{
  "norm_position": "pre",
  "mlp_ratio": 3,
  "parallel_block": false,
  "optimizer": "adamw",
  "batch_size": 64,
  "weight_decay": 0.1
}
Rows from block 3 of a small sound classifier, named by matrix and row number. Rows with one number belong to one neuron. Each number is 500 + 50 x the weight over its row's rms, rounded and kept within 0 to 999. All counts start at 0. Numbers have three digits each.
After each neuron's rows are labels from the 100 clips, of 14976, where the neuron reaches its highest value: "strongest on" is what is common among them. Only what is clearly more common there than usual is listed. The data: acted Russian speech (Dusha). In brackets: how many of the 100, against the usual share in percent.
# fc1: MLP up (model.blocks.3.mlp.fc1.weight, 576x192), inputs 128-191
# fc2: MLP down (model.blocks.3.mlp.fc2.weight, 192x576, transposed), outputs 128-191

fc1.526:411407619520485567464514509474441378451519477542550475539458473456485539428495513631509614557475517536392440542459548515519514514495495489482498426467576513588518448505488459533419402490474518
fc2.526:484490531377504462477527488594572516473516446568617537492535470465600575425420557465477527509561474593503483532431499557495517566435593577465436453501449523456431397491516533443473534523606481
strongest on: emotion: angry (44 vs 18.7)

fc1.173:470414427457476587527430542496527518515547530552497456469509473581571511558528538618507475423461334564513486490503498422513516499471495542416491512425466468533581553493554495556501496461467397
fc2.173:528506455402531505555485506511536539423511578511507482547572469479539564607555557477437398481528522582430456517444472578541534458596535625510475447529590488413440430423553542405444516539627504
strongest on: emotion: positive (40 vs 18.6)

fc1.165:518444515490375515447500527517559453500547547436473551503597501484508459481582456482429580468537406465411509448527567513597549501508570537446432521479476491532428539532494570509533564481581512
fc2.165:430437453591514519518584531508532509572499513498537434535487443574468503606500552499509454496414469429521543455586490477524453523491509505577499520417458543451462541442541496470529505592509514
strongest on: emotion: angry (42 vs 18.7)

fc1.3:436445646456464519429502525529500373510568484585503514511506487513536498414483540561484566515575499526424539490521530501483560487571544509423458470525527484544512484486542540494483474501522479
fc2.3:467463511501561517485514529493588483450531416543582465445563479432476620379465551534511555510575528509495529492429513491484477617448520476497491446473458519483463525483502455474473453558550549
strongest on: emotion: angry (42 vs 18.7)

fc1.397:508440500521440550424496504454535428516541558443526529514545505436473500539560415489475535424512447463399473539478574400518490487554528487473441522439530476473476506567446533431502507491485433
fc2.397:419445494574488463438600546572530476542454468501538554487518447587541445482490596472437488534529504448466518434577442456518521520439523462433432505500466522503438529392534567469547559553547465
strongest on: emotion: angry (42 vs 18.7)

fc1.387:476535514510554441560393420562544444463612505556581443556527420441524507539542399559441465542433532498480479518489506535523534471437547480487472441498495513579432429471488445432514469483584370
fc2.387:488431516498503519398521503458461405604543531524452560622527432518489549536623519435495510437554521575399560422501504434495482503544615446416521546484492478514612560410440510550425457535486467
strongest on: emotion: positive (41 vs 18.6)

fc1.187:446422493507532477480462485505493407526565525569601483535540443434572549528458426542471520514481471562410470511505509534525623457505583531465480521481555523447524417444544422448488490461519446
fc2.187:514448469411541428495470465486501482549596558440538472584610375445503611526566589433516556471571415461549470433532450494551574530506567457503464506502549512441447489483424554505429498555494533
strongest on: emotion: positive (43 vs 18.6)

fc1.366:529412470423556465462458496548530409595580550576507465452574472451507460608495446539481459430439452492417462454554528427472563499591621541479502490415512527607540520522422438537477458482545495
fc2.366:542534508551524551538477459419337393490577483499445516567399434506377577579554429473423447533544482495494513481504563540435500506470527455529637472496549562493582557489516424511415414452484496
strongest on: emotion: positive (44 vs 18.6)

fc1.218:406478571500528417503482456515439464475537562542481556520504457540549469552508479540429496518466506515473528520601454551576534475473470548502434478506543425597454410439579530475536576513543455
fc2.218:591570497452504455533410533521577553539513481512497470456516503410496529445505433500454560559543512537579495470421467569477473559506500443526522470538450538483501474572464452508517438447519462
strongest on: emotion: positive (39 vs 18.6)

fc1.265:436510534488490501522515482500413411473482527522480512507498477529521443489472524482586547467442519430507459553495461447461515431455512507503447473567449468537449454470575505487514447475430466
fc2.265:492554478498467508458508521512463482451523437486458460541466503425518649461545453491561550489492540570455544536416523450438455593451525468510527549467442477455511471582406506467475449565495510
strongest on: emotion: angry (40 vs 18.7)

fc1.335:505391477470452503518423447560459422551635550505497492527543453528536477570478459619511456477456421459516446521510443589508611475557534538532454439508548570525473484490444453510518466483528513
fc2.335:479511443522515483616443529459389484437624506514519421550598358505419533528575550555504567473475434511575426480449473450500575498459532447580477507557535527505441517498428465473486455516569505
strongest on: emotion: positive (44 vs 18.6)

fc1.29:474556490468514582528494495487464398472544575634488498530490483480479501499464430519525473471499554619407461514454550507504549394565492462422440516543502447618540444539551476422401477432534456
fc2.29:465456441485478431495533519542521497619452414513540563509477410569528503422495537414488485566524494455501478439586428384529547520396504375500451570568457519453452502425478533541595579520376480
strongest on: emotion: angry (41 vs 18.7)

fc1.267:545508510518482500504506523473373484478504476440490535498501484453484560505470423502270455607565489378476510478588553442560532533499497473532546538513562511520517476509548482446481540447487536
fc2.267:458463503402511509524482497468569525405549509526507450571582532438572373404622502512587565445451507620460503548383455539457493434446483502490394452504419551466443493467520487563511483569533483
strongest on: emotion: positive (43 vs 18.6)

fc1.220:512492429498428455540482508582523426519567567562411403567609497472497505529537484459549481395456378484547471485472480403467510537558628532530468503493484518497485488608502548477552433497554438
fc2.220:574489442397508504398523617571442541615463528480528482534514530452507490562582501422402379548579529485535476487457492541488448489550533440419564547442458453451588537469447484526496556453475501
strongest on: emotion: positive (41 vs 18.6)

fc1.106:450491487432524395474389490551501513515553517491464450521489421491611554542505506512508392528373518556560458533507457462468528497484531520405483528426546487525493481485494518493513501467433467
fc2.106:604548469531514440383420554473529554522559583424390516534558491481529498569585464422430508443535445468525503443478477549507441515569546546512530544501462486439558493604501527487541518453531517
strongest on: emotion: angry (41 vs 18.7)

fc1.373:505437399471527504508507507514460427500537593544578470554560451529483484501507567474502449484474421405572533523580408485529600440460474519483487544500512522405488518426515497459504533511492462
fc2.373:489531610492515581520522528492455393419481420560508533521477473421444604415485473596491591491558518579443528549390576476465467556506551471492545478514479478589561437524502432475402410487502460
strongest on: emotion: angry (40 vs 18.7)

fc1.436:517509496521487449521410515546469459528627539477523490437593436506534488546465452594515466531466406516493389577514405587467579454555597492517449428475515559496449496489487484510414476432503505
fc2.436:501518480466577418534509546443448558413566529537539472537582334494479530498524536478543579432569475553526497487464445353438527543487501344564462448522502480481435407531529518399559496579575459
strongest on: emotion: positive (39 vs 18.6)

fc1.282:514417520478553469484456379563471444578595560497508515471584492461549499495469420523573423469443492489472404568548458580490571484561599522490467404520535536496486471511440449552483426453510456
fc2.282:432507519485488563539546407369479458421592500519558539590421346527470569567573523522566510474536491502537507475458485485519530437447464467508533438540566466456504446446642529526465481503533527
strongest on: emotion: positive (41 vs 18.6)

fc1.143:472410513513425542458438508477471448525604496437498546498508485519464524449536391456406522451560432473424526470473564500516503505485548515456460498486478456544470532536521575511524524379539571
fc2.143:425470499494510415462611550512522518480472562552530413605488432528517534557558590514506449510424481491540488436571511486520445572490477485513511538386477514492477518425516534456519492615521483
strongest on: emotion: angry (48 vs 18.7)

fc1.279:484423588525438509378442492491525409555571416484450576495505447436522499390510421487488607473540505451409507471526526508512541533461553442476415529546484448515474500519448546536521472450480597
fc2.279:461491530523528498526500607439548495422472581596512432502528511496499515512511549578462479499422460540521521466527541505483534555595506532466577446400477506569575497481568425406445421500514546
strongest on: emotion: angry (39 vs 18.7)

fc1.132:459416454482459471475519498571470547538513471447634439489542475543530469491513555582487422569472509450517535494563460536552568529465495511476535568398573525454474617425474507543543533511473517
fc2.132:484523478485518508452506582550528416435533446527469566553538416471486522412581465436484490492527494507491472526492471378498462466464602409420442605528407475480476408489479534510471529511516482
strongest on: emotion: angry (39 vs 18.7)

fc1.444:471389469537518521468479428500509425504614445532544494534559446471532537448499551600533517503452503511387458514484460519478524565463537578498455367530508531494437532527395433493502402482535512
fc2.444:476462481553557544549444497437520458381650525513460535540488358500522414504561465508552457477484557552530498512534510431552532495476427406512526440595453489511447499483574505556593498525459513
strongest on: emotion: positive (53 vs 18.6)

fc1.48:517518521476552556567423401453451407526579499564545527478499438493566517493438505509473504470529477492466433517448400481484622464500533476534544398566594511494478442485601402511431484458518483
fc2.48:554503452522486426580416432473515546511534528475596487491621366522456574567486523544515523436518502511544546514527451479480605511567517506613496510562551543430455497516568510453450450489582415
strongest on: emotion: positive (39 vs 18.6)

fc1.155:445492522450463528557498477569560486502562469480592465521559443493538468482506520620548522484499503531543458578510509483484577440531547552476471409468506528562458547505547459536514471466490448
fc2.155:499473489501568576520486511496530467429623537608451564499552401524505464541472471555555503423463490593499478581458479504537573441522508508478442471570491571488460512501575474451534487524509523
strongest on: emotion: positive (51 vs 18.6)

fc1.172:492510480495488536489473529534505404499602565441544517555486465444506540543577403473419518526490551524418542464559489452591543522480519383397400553497443498546468517483491527519500537445600466
fc2.172:519480492556506404529535496508491538573526516445462483555487473597461544600511573457518479517521527439570459425589477586515439537478506489610528470544431499422458533446545485550526494557491440
strongest on: emotion: angry (48 vs 18.7)

fc1.544:481459456540424479562466498535469386480579474521534514576521389487482507495528525608546555544412509500531445560448454446494566466483489491470445524515500486452458507564472464448549489477514435
fc2.544:486508530525503452519443502485454449538563463505393576517548389457482536505504424471567520468512551499422487523554469478478489487528531372509441534552455542532475412454568497610435475505520530
strongest on: emotion: positive (39 vs 18.6)

fc1.435:534599468496449466507465495560524517482551521511550544505579507451502463555513459487542499461510495567491366624486471467468489422546577520413464460484492467465470506528569514401465465429482470
fc2.435:395405541479524521412617506476432443570430501541574589494483454560541552455478622485517548528526512471463463408579394462515555491484491498492494512530515528520497524350480491469433499578486493
strongest on: emotion: angry (48 vs 18.7)

fc1.502:529488396478484461560485530553477497513490585510559482521542488523498467523477562477489439430475491418573494533502356539519547502473499517439446554485524478452496457413560548449528525479472453
fc2.502:474516650506509542527487509498515429483491449574498543497445441404477594390513421597514587466548524526507551485451514451469504532525562419462538456546508492628544444505519409502436424450462483
strongest on: emotion: angry (40 vs 18.7)

fc1.200:409478596469510439473470520495495513464510562551459437502466422541606512579499500526557477518375578534465441546543506477531512513486461526531501524411532441575422453424521485521510473541493491
fc2.200:574570429482479476518444453509483579372535483401435465453503477472499560545499416457500491499503526489584478537430464519499487568505480505572537493510423541415435428642484524474551535491574533
strongest on: emotion: angry (40 vs 18.7)

fc1.124:443480492525417531450522552520506406517578458474489573555519494515493500422527422463488540517551575497350496556451496461524552532442529499457351528540502498474430519546500501447443463472527586
fc2.124:519438496520563400523474577488475544530539601479510429602599421517509501609560546529501468478439508443535466430569446566486474521546491469585541497461466520446522529470530471494503449543545470
strongest on: emotion: angry (41 vs 18.7)