Weights of a small sound classifier.
Model: log mel input, norm layernorm, activation quick_gelu, layers 12, width 192.
Training: adamw at rate 0.00096, 7800 steps, held-out accuracy 59%.
Data: trained on acted Russian speech (Dusha), 26041 training examples, 19.2 epochs.
Rows from block 6 of a small sound classifier, named by matrix and row number. Rows with one number belong to one neuron. Each number is 200 + 40 x the weight over its row's rms, rounded and kept within 0 to 999. All counts start at 0.
After each neuron's rows are labels from the 100 clips, of 14976, where the neuron reaches its highest value: "strongest on" is what is common among them. Only what is clearly more common there than usual is listed. The data: acted Russian speech (Dusha). In brackets: how many of the 100, against the usual share in percent.
# fc1: MLP up (model.blocks.6.mlp.fc1.weight, 576x192), inputs 0-191
# fc2: MLP down (model.blocks.6.mlp.fc2.weight, 192x576, transposed), outputs 0-191

fc1.554,192,246,211,195,188,178,282,250,188,190,154,168,182,275,302,207,193,174,175,174,188,178,179,261,167,123,224,125,171,208,186,196,165,158,245,192,167,186,181,202,239,204,114,204,155,208,227,217,272,266,193,174,285,285,157,216,199,269,178,223,185,201,211,230,164,167,218,173,129,187,177,209,140,244,206,175,178,163,141,194,210,195,208,204,138,137,176,206,201,202,245,176,201,282,184,226,180,213,147,212,187,280,161,221,214,203,113,111,221,214,214,216,187,217,154,220,208,279,193,215,111,248,213,255,186,236,151,141,190,135,181,178,213,246,155,188,178,213,165,197,245,225,205,237,218,195,220,243,181,206,256,184,261,196,264,207,288,194,137,212,276,249,156,162,206,198,135,180,147,221,160,212,216,215,170,188,210,193,293,158,111,166,235,139,184,235,184,196,246,272,137,205
fc2.554,147,184,226,218,156,281,215,191,208,270,196,228,169,211,239,165,212,214,178,181,198,164,182,261,201,282,208,194,208,150,218,90,249,216,185,283,239,266,198,219,204,183,291,230,136,251,172,203,198,189,225,146,165,220,212,170,226,168,217,165,168,234,235,276,137,230,227,156,226,159,259,179,181,249,138,190,228,246,191,151,228,204,214,252,215,174,249,221,93,255,192,224,165,192,183,165,188,230,245,216,215,186,191,194,217,205,168,261,223,194,261,182,194,200,143,169,249,288,145,154,159,141,172,237,204,180,205,213,265,214,206,243,153,212,254,162,135,152,174,226,191,239,233,194,228,218,116,173,198,211,176,183,245,163,136,215,301,178,140,202,186,198,234,197,211,204,278,254,221,248,189,253,178,276,245,224,126,248,242,222,192,204,251,214,222,180,256,224,228,130,286,230
strongest on: emotion: positive (48 vs 18.6)

fc1.492,193,227,138,170,165,167,185,139,247,244,205,194,149,218,216,204,182,150,180,190,153,159,273,186,146,263,169,220,237,217,239,193,158,235,242,198,93,226,278,204,168,207,270,287,166,216,263,190,131,220,254,153,248,203,195,259,242,227,215,159,144,176,133,219,171,205,230,227,207,257,140,175,252,182,251,170,197,182,197,143,275,246,218,196,195,214,173,211,231,200,267,118,231,157,223,277,226,170,189,226,165,169,167,189,242,172,145,196,222,257,274,215,185,184,175,244,270,218,144,186,203,163,207,229,230,130,127,136,271,255,180,211,197,213,230,170,196,187,199,214,228,251,196,193,167,212,174,160,197,198,150,272,240,170,124,212,180,168,190,249,188,221,278,180,192,190,224,180,178,171,237,226,196,198,213,258,152,231,232,227,184,274,218,282,130,153,164,174,146,219,285,232
fc2.492,235,243,243,169,179,138,170,195,178,138,195,199,208,216,248,153,150,209,205,227,231,242,204,206,211,89,168,142,221,176,192,221,144,165,226,129,205,161,194,240,264,185,141,198,221,152,149,197,178,205,165,199,144,160,201,216,197,146,143,182,279,180,137,115,258,272,208,241,186,207,157,244,240,207,182,149,149,162,183,252,112,191,95,157,109,180,148,227,196,144,176,194,236,208,191,175,222,228,183,202,202,197,229,167,222,196,243,174,250,130,223,232,149,166,252,191,184,157,187,170,261,268,199,122,136,203,210,230,134,207,165,151,173,247,167,265,212,271,185,212,173,183,187,223,153,181,241,215,156,171,166,205,133,200,237,184,205,154,240,172,198,194,186,237,244,186,198,207,225,161,182,147,254,188,204,157,245,157,117,161,229,151,211,190,214,218,152,222,214,271,149,89
strongest on: emotion: angry (40 vs 18.7)

fc1.445,164,150,186,147,140,211,195,237,259,214,205,273,175,206,195,181,172,185,147,140,253,140,205,297,196,280,269,167,160,186,269,183,195,189,177,189,179,252,255,169,255,217,218,157,196,168,276,215,276,201,227,178,234,248,233,275,223,230,169,204,231,198,215,154,203,246,220,136,136,223,154,245,264,144,245,125,198,199,140,241,204,276,226,190,248,166,163,185,197,186,178,214,171,249,240,242,164,255,214,158,199,179,223,224,237,271,131,136,205,217,209,192,244,211,197,205,236,205,277,270,184,260,193,208,191,216,223,222,182,213,227,283,184,230,212,172,171,143,179,193,175,262,216,226,160,176,215,153,161,236,209,228,195,195,220,286,248,266,139,179,251,291,216,134,163,145,215,202,160,152,251,193,172,230,220,190,146,239,220,177,215,182,204,278,161,163,231,267,141,204,239,192
fc2.445,225,202,237,136,144,223,166,105,229,222,200,152,141,229,196,222,142,146,280,134,221,208,213,190,188,224,131,182,200,197,214,180,209,135,244,204,242,174,182,213,213,159,168,172,231,154,144,190,227,161,177,169,187,223,177,228,258,126,182,184,250,217,229,165,196,228,237,229,151,211,244,246,182,181,239,172,188,225,117,222,152,207,254,187,185,199,161,170,188,177,190,194,214,252,215,179,157,194,218,145,123,193,246,216,125,217,213,191,288,195,196,206,113,220,228,182,167,180,142,163,229,292,283,189,198,92,181,216,180,201,195,213,248,187,162,218,302,267,200,230,210,272,214,263,225,207,224,273,122,169,241,149,173,224,149,197,265,163,216,143,217,163,192,260,200,241,245,94,235,225,246,201,261,176,168,223,199,175,160,272,175,163,196,185,241,192,158,221,223,240,247,160
strongest on: emotion: positive (41 vs 18.6)

fc1.250,231,250,235,174,133,170,272,241,248,195,185,188,245,277,293,192,215,98,196,176,202,163,149,309,153,164,241,132,158,200,195,220,165,193,221,173,178,162,223,194,216,205,120,205,125,191,222,190,277,242,203,221,227,246,187,236,184,289,180,220,203,144,163,190,183,190,221,108,184,177,138,227,125,210,251,172,209,180,182,219,228,203,221,174,156,151,157,162,207,171,205,191,205,259,205,246,168,200,165,217,189,275,190,260,244,188,128,151,232,257,208,220,195,227,167,239,212,250,227,221,136,265,236,209,178,223,161,159,181,138,167,168,176,253,171,223,188,228,201,139,189,227,215,248,206,222,251,254,146,205,225,163,222,219,252,231,296,207,116,187,210,243,157,162,215,179,139,184,123,174,168,169,230,205,192,182,198,209,220,140,100,220,184,180,190,241,150,188,203,286,171,202
fc2.250,190,170,250,239,155,290,214,165,212,262,190,168,131,220,230,177,201,166,174,90,186,147,224,241,167,306,174,203,203,177,249,103,175,187,213,277,216,199,170,234,197,177,237,197,181,254,186,183,223,212,206,135,209,199,172,217,252,212,241,141,193,236,246,240,143,222,198,78,188,217,281,205,201,251,180,161,216,199,160,183,183,207,270,205,233,172,183,191,137,247,227,170,191,194,147,191,163,205,226,157,132,193,203,181,182,190,145,232,270,202,245,224,155,172,176,209,195,260,141,162,142,197,199,239,179,150,164,190,275,197,210,242,200,217,168,169,192,187,205,219,231,297,234,218,193,211,169,221,166,190,200,181,238,208,100,180,316,190,113,184,159,197,216,175,185,224,297,218,196,243,216,268,232,254,228,221,162,197,221,234,205,219,285,201,197,214,246,200,172,170,275,256
strongest on: emotion: positive (57 vs 18.6)

fc1.10,238,249,232,189,154,138,238,258,219,203,204,220,254,253,267,149,177,106,179,183,195,146,170,250,152,213,279,151,196,226,207,187,180,227,246,145,155,128,239,212,267,176,143,208,164,216,217,198,215,263,209,199,269,216,243,234,191,284,208,233,238,166,188,213,191,202,239,130,120,156,137,246,150,172,242,160,221,173,208,216,220,214,229,187,170,166,191,162,193,207,166,204,193,240,259,266,225,204,116,157,200,207,183,241,273,214,103,165,217,266,236,209,206,206,182,232,209,272,230,276,125,223,228,191,175,196,165,154,180,160,150,216,161,196,171,223,227,213,201,157,189,245,237,233,253,221,249,238,152,210,204,196,237,219,256,269,296,266,93,187,205,233,168,186,230,187,123,184,173,142,198,179,215,211,160,185,197,193,212,156,125,224,221,178,184,278,177,225,215,260,176,176
fc2.10,223,198,230,239,192,240,176,88,214,263,207,128,141,149,177,157,193,172,194,169,213,167,178,200,195,318,196,203,209,166,185,154,191,235,176,229,228,173,161,253,164,160,294,215,193,238,132,205,230,182,243,189,175,211,195,172,248,237,240,135,170,199,173,220,207,189,217,113,220,196,262,218,188,224,192,155,180,215,197,208,185,190,269,188,197,204,166,199,185,232,218,195,193,175,177,176,192,216,233,173,183,190,232,192,207,193,217,195,259,212,216,213,157,192,222,179,204,221,119,140,158,170,183,212,191,146,184,205,295,175,217,220,206,195,155,160,248,248,196,243,257,275,237,236,233,164,186,267,183,156,215,143,233,240,86,146,267,125,130,172,171,181,261,212,167,223,321,222,224,215,241,283,254,258,188,255,189,162,187,226,220,252,286,229,242,213,209,214,198,121,303,236
strongest on: emotion: positive (48 vs 18.6)

fc1.264,189,207,161,180,166,201,138,202,279,253,228,175,146,194,215,201,212,168,196,164,152,156,290,166,170,287,140,202,214,193,212,185,178,268,228,200,155,250,251,170,180,260,278,273,172,265,230,174,188,214,266,155,230,184,203,266,230,233,217,138,145,179,179,196,173,225,198,184,177,225,174,185,268,150,213,154,158,183,203,159,258,249,233,192,199,170,185,168,250,218,193,133,196,205,257,279,244,194,212,220,179,155,209,160,258,204,120,194,199,269,252,221,217,198,204,232,254,227,138,173,198,161,221,246,232,168,135,193,281,240,217,217,216,246,244,142,212,205,165,199,241,241,206,191,192,189,173,161,151,170,147,252,226,190,110,252,221,192,184,220,185,236,229,108,234,164,209,226,151,162,212,270,188,192,172,234,153,240,189,238,190,281,193,246,162,112,263,148,124,199,251,258
fc2.264,212,226,265,150,179,138,236,198,176,134,188,222,198,272,281,126,181,202,189,252,196,223,209,201,205,147,176,139,190,174,219,211,173,203,242,130,182,179,198,279,280,121,162,208,197,131,89,233,194,236,185,206,184,147,190,204,203,184,145,178,305,165,158,159,243,243,186,187,206,185,157,239,207,190,216,223,153,165,206,216,129,229,122,163,125,214,201,204,197,148,125,221,260,201,197,203,215,180,192,217,251,198,214,152,212,222,221,201,242,143,204,206,141,170,189,212,187,204,172,176,242,254,237,110,195,217,194,181,159,197,147,149,173,229,187,260,181,229,223,189,162,143,159,205,183,175,222,207,209,177,179,197,133,163,238,175,239,173,219,189,195,199,199,258,269,176,192,242,262,149,165,121,236,213,232,99,249,182,115,167,215,128,186,202,224,244,157,229,232,252,159,90
strongest on: emotion: angry (43 vs 18.7)

fc1.274,210,217,193,296,215,210,168,289,196,257,196,195,209,223,255,178,132,111,146,219,167,109,202,245,204,251,175,201,201,151,217,213,288,273,208,203,215,219,223,177,167,213,260,251,174,268,190,141,243,248,251,220,210,234,200,195,212,209,193,147,247,198,220,181,145,229,191,177,106,148,224,177,181,172,138,152,161,272,205,187,315,230,208,198,244,158,148,180,222,286,179,206,165,209,195,217,226,243,207,178,190,180,170,196,250,170,152,177,186,217,183,164,261,226,168,267,229,208,220,274,131,185,199,237,188,139,206,171,259,187,178,165,195,240,253,168,158,152,192,232,196,258,208,155,181,234,171,192,193,190,260,148,236,181,227,253,256,158,160,168,120,278,197,199,236,187,143,219,159,187,113,249,197,213,123,226,147,232,199,209,248,263,251,188,257,185,242,181,195,219,170,217
fc2.274,156,221,224,222,213,194,160,178,197,280,229,214,212,143,140,140,207,282,177,241,209,195,229,188,239,225,258,188,154,186,204,264,223,270,195,218,211,218,184,262,241,121,248,240,186,212,117,269,198,200,249,229,176,194,253,117,200,284,273,207,228,156,186,275,180,144,175,191,252,140,217,224,204,165,190,239,229,240,283,163,201,246,200,219,189,238,258,184,266,261,161,220,172,146,224,201,184,194,250,255,261,158,164,171,243,187,244,219,266,178,208,191,222,227,166,212,219,181,212,211,185,84,224,252,265,247,170,196,256,205,174,215,233,170,253,145,182,192,216,193,226,163,212,248,204,192,161,236,175,254,229,147,226,191,202,197,210,213,183,192,183,202,250,212,246,219,223,271,232,149,150,258,269,278,215,171,217,236,195,151,189,201,206,204,295,223,183,280,259,105,189,227
strongest on: emotion: positive (45 vs 18.6)