config = dict(
    model='sound classifier',
    dataset='acted Russian speech (Dusha)',
    train_examples=26041,
    noise_aug=0.01,
    time_shift_ms=100,
    n_mels=64,
    hop_length=320,
    input='log_mel',
    spec_augment=True,
    win_length=512,
    targets=['emotion'],
    num_classes=4,
    arch='mlp_mixer',
    norm='layernorm',
    norm_position='pre',
    hidden_act='quick_gelu',
    mlp_ratio=3,
    layer_scale_init=0.1,
    parallel_block=False,
    dropout=0.1,
    inner_norm=False,
    patch_size=[8, 16],
    layers=12,
    width=192,
    label_smoothing=0.2,
    loss='cross_entropy',
    init='trunc_normal_002',
    residual_init='scaled_by_depth',
    optimizer='adamw',
    learning_rate=0.00096,
    beta1=0.95,
    beta2=0.95,
    eps=1e-08,
    max_steps=7800,
    batch_size=64,
    epochs=19.2,
    lr_schedule='cosine_restarts',
    final_lr_fraction=0,
    warmup_steps=230,
    weight_decay=0.1,
)
Rows from block 8 of a small sound classifier, named by matrix and row number. Rows with one number belong to one neuron. Each number is 500 + 40 x the weight over its row's rms, rounded and kept within 0 to 999. All counts start at 0. Numbers have three digits each. After the name is the row's rms in percent of the matrix's.
After each neuron's rows are labels from the 100 clips, of 14976, where the neuron reaches its highest value: "strongest on" is what is common among them. Only what is clearly more common there than usual is listed. The data: acted Russian speech (Dusha). In brackets: how many of the 100.
# fc1: MLP up (model.blocks.8.mlp.fc1.weight, 576x192), inputs 144-191
# fc2: MLP down (model.blocks.8.mlp.fc2.weight, 192x576, transposed), outputs 144-191

fc1.521 101:416517506461478504452584467493483488537532468538502556515527474497500464499496541523485469438486528489489499528561508532463522490484378533564468
fc2.521 093:622479503535385487597438564467528468523424519495464521552480476502457493533444490537554467515485471506531494468513485498451516499524524523485493
strongest on: emotion: angry (42)

fc1.492 097:457542483525468490462437515553489476535510472445485450454406519499484517485491493560511519520482462545483502520477499476541512444439453465474540
fc2.492 089:537543503501444516540542526506571547501404454510465462502490475570397419493530477545617450483567461518486468459513565518519548536513534478557511
strongest on: emotion: angry (42)

fc1.370 112:437517563473473514424530502532488547586536469531495467504503494483494476497489515511524458521467447499526540505500580548444490493526449520525476
fc2.370 111:558504523482425507630451532526482469488419514461491490523483432553435460515495467547505536478487508515485505520525464454465485470451474510474516
strongest on: emotion: angry (39)

fc1.436 085:506508473472536478560426520492552636534518454516519552522472524498474532452482425553523528433477486490531508485544532438517487540447477525475534
fc2.436 084:477507510497555496519515444473407467518488497476536470489557532527557524497562505501503541441458562511467528539516453505545457452548484450468499
strongest on: emotion: positive (46)

fc1.480 117:504494555444421508509533577538423575470480556476539512515515447556513500522499494543428478530586492513578529542519545497436446523487460461602458
fc2.480 122:433502550422486507532558530498492475547533508538467564453486464478432469475508505544529464400496539451528503531576516493396504494413443534473500
strongest on: emotion: sad (56)

fc1.260 113:463499550439457514467537515538430538451487529509550489480546470538536491531518521547472467522596477521571559543577548511429426527492434442570490
fc2.260 122:519481548432487490599532533495561480524530526503521602538508448494454503500507517536506483445495494468541468516549494518412538485451478566442475
strongest on: emotion: sad (57)

fc1.87 105:492564492451514559471517485436488498477491495544547506453442515483542511472522525489528513508547422534499529596536490481503449521452407466479568
fc2.87 111:545441565421550418502564461519483501493453483465544536494530534465541482508516543458491519474477530486480543417467503496511517495527497566480418
strongest on: emotion: angry (39)

fc1.5 097:463540508486493541481464526471543473540560445510468478507469521522510505499471505512526464562545457517473554482545558555462508543488487440516528
fc2.5 101:542469540473485456459516485513456503482468481453481470472443518504456409484502527436505533409444528484476506456439511475483540510525480528506421
strongest on: emotion: angry (44)

fc1.546 116:536491507496475490408484520495493522516524477547515546546399523463522495416447476506517466514571427555499519480534536546492380512479466459505508
fc2.546 126:487473556511521437494517496557514519482414518456542516454520515470467448512468496477572487423521551444455498416491528494464590537461503551449450
strongest on: emotion: angry (45)

fc1.403 096:492505465538459490510471602471517419596497454505543555431483498485497484464491493476519522498520455518563445443507521468516549509527491554471557
fc2.403 097:510486472513424472482532504515412499493424451518490426547491511486532410512461535554565492549535427531505501510486513516500470515501503484549519
strongest on: emotion: positive (63)

fc1.30 115:469564491471520498544487442436481528494501505505571557423470495485576529493517513457498520499497420521532520594505496480488478531462417494514578
fc2.30 149:529449542472497438488555451538518466502462503471495518489517543448502454489459548463493500450473548474465534398466512488511537492498470573483429
strongest on: emotion: angry (44)

fc1.93 096:459535457458446579485481503465535483437487510483483494453502452547504544529536553496514568563533497498525558500490508466472564469522478494532528
fc2.93 091:522506516466471476504556463505545506460466483496516480494541509488477412546515540470579490498488484496509538430438474513525579509537536572562438
strongest on: emotion: sad (58)

fc1.386 117:559544511470505463451546473471507520523500502553564560502449509456528470459491512480476507530566431522510522496558548526478420496461477513569530
fc2.386 143:489464545498538445427507461542539505512418509465492493446512504444516472524468518439521501451529516463455493418465519471486514540492486547458429
strongest on: emotion: angry (41)

fc1.225 114:538512567487428571530506553550508493585451489530599568477426525529442490457477433467457479507510488534568481449528513470459475503541501557485476
fc2.225 094:511521525494541507508499530513424445553481412525520471504551448496605459516495569534458496525534417504546517506509561531454495523476529494557517
strongest on: emotion: positive (44)

fc1.131 114:497585515468493490491507424443500543488531518551535540459505509511564484495500486477530500503494438558533549574524537469514496530464454532556548
fc2.131 127:523437536519536436474542444547500449497441511490500508530507528450471474502484538487477500491442525468450557373502516528509535508518509560469469
strongest on: emotion: angry (41)

fc1.231 115:449583472466519495558536448436522530503516528540552526435485491511547492484540518506522506496487439524513538608515496452473485543505458511485571
fc2.231 156:526437529489523437505542440520520471492442527468519504534549526460498479516469533466482480481495547470452489395481504546539517515512497566465439
strongest on: emotion: angry (46)

fc1.280 118:443465485498500521485454607492505500536486455487465478545447536507516478443478471557515490549554489464491514451553552539478524520537501495485496
fc2.280 158:511449539508533468447515466546503517489500483433517463449488542459485497495475492437514486447479517455442497432430505525521535511511484541434441
strongest on: emotion: angry (46)

fc1.233 097:494558478446524566494495453436497496478523488521539500453473506540539507535550476454529500497488446529532496559516468480466488529503499431498572
fc2.233 119:562469558474496409525540473527479495480492513490504540488516522474462433515519552470442536465484506491508535407457512494503538455515477555486446
strongest on: emotion: angry (41)

fc1.136 120:514457479462492491423510575477477509545535464500486520542411546485509529461467501519492484528564433503504519471525544543459428526488470481513507
fc2.136 167:508449548493563453459512461549523508522483520432516501460519524458496479498488502434511513445500550451429498418439531500501554509476479562464418
strongest on: emotion: angry (39)

fc1.79 083:492452481488464454554497526547531526576563440488517616528489478471584493452548504543480498542562527511529494445552474510510493510527439549525532
fc2.79 062:454466491460521483492440511466478458491503523496477595500549491430516466489550515466538463493483478457464548478484445439460499465502489520544468
strongest on: emotion: positive (45)

fc1.158 119:526452573548480506514501591537512517571482473466534552601493548509472508461501475527526512462469498468559478527506499450500485529501477544496451
fc2.158 127:442556521492514506515519547512453497469534457543483452397493475492544503499472515547572491459505522477547466510566585500460521503452497453502547
strongest on: emotion: angry (40)

fc1.381 095:499583472451487527516544503463522492417566502528491456440501468533481502535518569481514491506499498519522502494536480470473480485500472412519506
fc2.381 085:551494518474458444473533467506415509467439500519495554514470560504491431472488527475540484463567508503490493485445456552529531476535493521523477
strongest on: emotion: sad (58)

fc1.66 089:542464499550525466529489522470521528524521503472479593535520541473465489480509480517562488438418537502492494515495547520454493490514497521507496
fc2.66 085:426523482516490502516535532497431497511440509492483452447490492534543468584543524578547499506476581510492456516572514467559520512475506453452529
strongest on: emotion: positive (41)

fc1.119 103:506442493504470504465499526543512498484576507515435543521432496461519511397474456536493484534577461546467506479546538572465483514477489474506506
fc2.119 107:529488534526515496483510497534498520488407524423511484426512514535457513483490491442487509442485532461455507500453458481556527504467496551524445
strongest on: emotion: angry (45)

fc1.340 122:499506514482491490431467546489514495545573479523481526524439539476531485456466470529520476537584441543474551472523552565472471514496502469509498
fc2.340 189:501438565517528441476508460566499499515466491412490509464477511461485440495495506455534487441472546439437485433459519492494552495476459559476416
strongest on: emotion: angry (40)